python train.py --model="image classifier" --dataset="retinal OCT scans (Kermany 2017)" --train_examples=98430 --image_size=32 --crop_scale_min=1 --horizontal_flip=true --targets=["finding"] --num_classes=4 --arch="poolformer" --norm="layernorm" --norm_position="pre" --activation="gelu" --mlp_ratio=4 --parallel_block=false --inner_norm=false --moe="top_k" --num_experts=32 --moe_every=2 --expert_mlp_ratio=0.25 --experts_per_token=1 --shared_expert=false --patch_size=[2, 2] --depths=[2, 5, 5] --widths=[80, 160, 320] --label_smoothing=0.1 --loss="binary_cross_entropy" --head_dropout=0.2 --residual_init="none" --optimizer="adamw" --lr=0.0013 --beta1=0.9 --beta2=0.98 --eps=1e-08 --grad_clip=5.0 --cautious_weight_decay=true --ema_decay=0.995 --steps=23200 --batch_size=128 --epochs=30.2 --lr_schedule="linear" --final_lr_fraction=0.05 --warmup_steps=4640 --weight_decay=0.1
Rows from block 3 of a small image classifier, named by matrix and row number. Rows with one number within an expert belong to one neuron, the router's apart. Each number is 128 + 24 x the weight over its row's rms, rounded and kept within 0 to 255. All counts start at 0. Numbers have three digits each.
After each expert's rows are labels from the 100 images, of 14976, where the router gives the expert most weight on average: "top examples" is what is common among them. Only what is clearly more common there than usual is listed. The data: retinal OCT scans (Kermany 2017).
# router: router (model.blocks.3.mlp.router.weight, 32x160), inputs 80-159
# up: expert up (model.blocks.3.mlp.up, 32x32x160), inputs 80-159
# down: expert down (model.blocks.3.mlp.down, 32x160x32, transposed), outputs 80-159

# expert 16
router.16:139136096108115127094099110097172112106119136091120163108113109126143151098108124145153133169143148102130159082158113160118071105098119152143153086147116141107165133156145156139110145092130106159094150125121141159144139164123123103128091147
up.0:124113117148120117100131107103156111104124133096090095146098110173141146109097159152128118146129133132054113148151124139135135118125138141168090136160092131144097160145136134130158122162139112164103147180145119123141125106147124141081151133
down.0:139146099119066119104137114139143156113129084103112107149125116155110149124078136116150136113092167124103127188132151151130168175137108077122152119112140099100098106112131130162173123161109098156152119188160105117083127101113111179128146139
top examples: finding: choroidal neovascularization

# expert 1
router.1:140126080155136161174159112104145132162154150115110173134123108111142141126126177155137115133162117137109160097145152140118170100127094107128151084158135160133090155115104114108167139139115151138116097115110137103162144096126123109090106084
up.0:109099123146121152108143107100159130209129100117132136108143103109115153126181135136136103149186127119131146127115048114082106123092139119144131137121132143129126141114098169129125140145153162153124112131098111161123126140147098139104108158
down.0:120144154101119126148124112113080111121114116091145138131142128123110150131147109085081171086140155134190136084092120094126109139121160139114108170102120117127140140098152098115146112100144119106118086090130141126136097151106125118083111130
top examples: finding: choroidal neovascularization

# expert 9
router.9:143152105181164143156158108123123118136174086114103163115107151099113119136097119174166100091105146159119132158155147127100166140142137090136152129120117179121115138109083109109143114156107122111127102137108093146122163101142107110159136133
up.0:125135150167163127150128110141093108127172104134144122135153198097144138153117107141121114117096129183119095141127137098129113096131153120150101166066125174064115108097103086109106065132155113107152140112147126161120148141152108111165163135
down.0:135151129127128164105124127100146159178165116112104190097112130178104120115126123133178106111128148145109109157133142131107110160147096086194129141133126117156115120148144133140159149110132157148123099132137149160075137100130150114139140093
top examples: finding: normal

# expert 20
router.20:165097097114153127105080140088095127165126144133104161100142116144156150146150119105164162158159130112157167087111140106162112107112090139137092172143134148131173133134089141152122145112116172088118095123122119113156115158105096128089086123
up.0:122132100109100103084094184114143150137118127101097134115125081180132129132123126094148165134122153125174155121097115102156115149100108129124125156116133118153120113149159146148148143092117131098149123145166091115120127166083165133124134180
down.0:123102113118121123130087138146164155078101169141118140154106092106186117118132150108139100104116113098120135090106122127123140085135132178119137095135130161108090115144124158153140104101116138137131114107096131113198138129149124143147123144
top examples: finding: choroidal neovascularization

# expert 15
router.15:144157089099125120149115136126099151148165153158114136112146120139080107171142132117170117121101148176129141121149140100130166161171090063130120106124126136152180131131112126152162165128089139135143109128110119111109149128103132138128120119
up.4:147128140104123151134111129152088131161134136140171112118149134141140149147096108113121107134129157154143161085137129153094136070109163118111091129125109177092127101089082130137147158096121150169141134095150147161174121109158133131166136160
down.4:128116082087144132110140138122085139179157138107117123117116125149132099111106129102160136158169148104137178145153124150100159147147090090137114093138106125126149128170101154140134162119111136150147163140148161126092175122109165091139100154
top examples: finding: diabetic macular edema

# expert 19
router.19:166152122151170103156110108147117083108165140145145143124158155132097163143116140161124148135070132168148121105163179135119186124137124104145116128095092194139160140130109125140158152130126141108133098118119107133132162143146104129122126122
up.4:129144156139111097131114123144130092115171149145124127129163140103080127110149180128136116138114133167132134168150108127100122149129172133129097146090113152116112090124158117159113115104161131102103178160108145143109154184152108128133156161
down.4:207123158151137131136129111124133128146131098141120116121152095137107131113135106127117088049139155155147116149129139161156070146126132145100160149111154121147122107149122101114151088151143167111120099138123141132110108088178141141115106120
top examples: finding: choroidal neovascularization

# expert 12
router.12:138111105118145117115134095094168110135156140120091144161170170149147165133076167162141144149115117131124137103152123121181167103104132129095124146128091179110123144093143118118118130127144135105113143145160115125159160112118107130109133120
up.4:147104117088104081152096102130144101119078129111169116094135141137117158132120121140133134123083138151175160125138150151128132120118145161079156075120137116147132174145128162152078119129131145137134138147147124099128101121145110121132154120
down.4:119138130148097118122095173115134137153125131124108156131097091101120094118178130067117109154145107088148120133120103152106148150119119142142112124150129095130139124114131141138132097171086110141148163112099148154151146118123120113140127156
top examples: finding: choroidal neovascularization

# expert 21
router.21:177140121120164092148141131155123115136176116138112132135140145138094150121100151142125139146086145163137118145166140115130185157147102073137125111124113197116140150121089113114141109137144130078148106135168095111113150133168107107134112109
up.0:110133165139152142141152124148111133124121155135157151114145157072122122111130120097086104124178120102138135112095138144101102089077162115123107146126113156094138119122080100122126093083168151127105109127157181156133120144168115100129115148
down.0:105142138114076139143142085117161141109119114119129128161152143090131161125178126141073157113115149153104136132156121123121085131086173145114127175116126112149094144089150156129127115119140167149130122122124104154132121150130128142113121082
top examples: finding: normal

# expert 31
router.31:148095142151137124143110146180139162145100094158155111089123157100109129145143109122068095125086163141124104155155110122096123123115173135121102124149102147127125148128145086163113122098143131141151145127139140130140138145171124144133185146
up.0:109128094162120138096136148122162113143152115124054159122126062156151117095152135133143121135111155117083104119118092130123127132110136123153148180146128101152106154143131122131141152185090132142121155169101140141124136139103119150099121129
down.0:140132126098110115145096123126130118103142118092120088164122154171125171128111103113125160101088139144107137164151169141165146158112110123090114127140138109090108145112134123114109164162100121151131135138148074073093098121112150165128169115
top examples: finding: diabetic macular edema

# expert 26
router.26:152182097092101082127102168120108140098113152141104087187119096135138091113100101107139156117112147110115117148154152159169151141176103094148097133138093118134123090177142122148168142113104138122075132133143128080114120113117162142157128113
up.0:107131123122145142149125141101101105116106147104113150111104109143176103122111129156114148136155145064114187163147128120149133133135115104111143120144171137118106149105104121120155124136113109108128120139181105099119090112116145145103154126
down.0:093141115098143137130130086105157103120119128108127156136162120158124149152125131128135143158128092134109168121151137103111142141132139120149116083161119122159148175187128172065141194110152109144135174121128130125117121141102156143110131127
top examples: finding: normal

# expert 3
router.3:141160101148156114126095102112162121111130165118093142110128084166093144154157130138147098159109135090106133133157089093134158142148099129181083121149101109157077166118173113096159111125118110147082168144106115122113138109108114118102149121
up.0:140180158102101160162099156135117099148108141119126108109114124135167119150145081100133093128157070091165115141123132172117109122155130118124105132151105120146104111142124060103128118132131105173107141090108166109123120095158137150154120130
down.0:126120069119134147114159123101120091174135137115100144124141153101165128111108153161128138123161114124118169101155108135106102107124124154119167133121120133149161118131099145141084153116160182105140118137132150156151111151140109126106088156
top examples: finding: diabetic macular edema

# expert 30
router.30:160142116110125141149102115096112154123110142158107155120145137121095130149112104123150125102162153100093128147153123091110143134136097162147101118163135100113094085137133157155096141101123079098087125142103135154111146126118138163172135161
up.0:163088134168142129144124090108136141148101129136151127094130119118127122113163138124135106171160106140109115104138075153116114086113114164161104100103134163132139133102152117155128105127174149136095097096113135155153123116144047115106096134
down.0:104163166134160145118100169151143166134102083126163115100117141093138086184129120166107126148110129112176111114095102102100128120163150147119164118135123127136107130144110117138121110108130115128154096117109110125144108170144172162156147140
top examples: finding: normal

# expert 27
router.27:163141091139150104147102137139129099094173153152102131155124160118139126161103163182111152113089130142121115107154179129119176115137090122132147086153118172119140146125103122130128139131121126126146108106110093087138151120126119141121114084
up.0:121131166104094128148109145176111187122128090149135108111097141104127180152129131112112110116129134099106120129133111141102143141091131100120106120129145130098160075105108147110110067079190126126068103148154133135115134154189132132173122128
down.0:171099158168093134124168120121136131131085125118118141111092131057165135134080114169113159125102100098108073155174154110077137135117125124107119098124146073109107103157102125154118108140119133135137101150131110114150089092165163143127145121
top examples: finding: diabetic macular edema

# expert 24
router.24:142149137116112133167134092157119103136114082110159117101102133143161137161152085137128173125121125131152147124144103138108137162120154136093123098109152114092121140079110128122109102114123150149146153159152126120102099115137147160157191141
up.0:106153160119119130182165102150104123138122078130168108125096160099174111140142115163114170121125100126151121135140116136107127146114151141096139098109181136122114142118095133103125056149149107121159129165160135101104103108157162133167187118
down.0:104117127100125146134152120111094137141109142102164143139129118150149140126108113126172138111119096109109124133123124156151133153143146138096128119113168080175140084199120141097169082132114123123124108160162154098121105100082161086109109080
top examples: finding: diabetic macular edema

# expert 5
router.5:106164116118147137118120140108109089145167139140105155135090116142167087136163123104141112129138172130141119093164087172122141092151136159130146154146125125178157139133135119136135142128084137143110157104089160109156118149103136092150125151
up.0:099115119131162142128143072121147114110113134126173146120114136127131123084101140135125122144119115115135123138132133122115118122118173151116172121127158115139156074166130150146064168105123102162110136128138155144114141141108132109169144174
down.0:139116092142107138125146129149129150139152100146101130084128150127089156113089152170141128096086152103127140183139142118137163188122102042114138100125160126119120119121112122155143139172126130114143069198166108117069123120136121169115132142
top examples: finding: diabetic macular edema

# expert 13
router.13:146077121155114115099125101114152104135129118109119143137159113146134141106109151147138137131123163149102165139158107128120129115091161138144152126088131146092090130086150157160161163145136147131114156160146106142163123157118114150092166175
up.0:164135146125112084111086128140115119093122141142152103115115174056093147136110119131092160144081126133125065107146161161139135112107138103132134100131091141112115124161098149136133101139126123127131137151147143091145136147188087078143108146
down.0:121121116103145118132108151099123113127115143133143107155113088102181104143148134111124149140132091089118146089103136156111131072113111178126112110160141114135147105120142119118140097112103148099112139083106140111195124126086103101082087124
top examples: finding: normal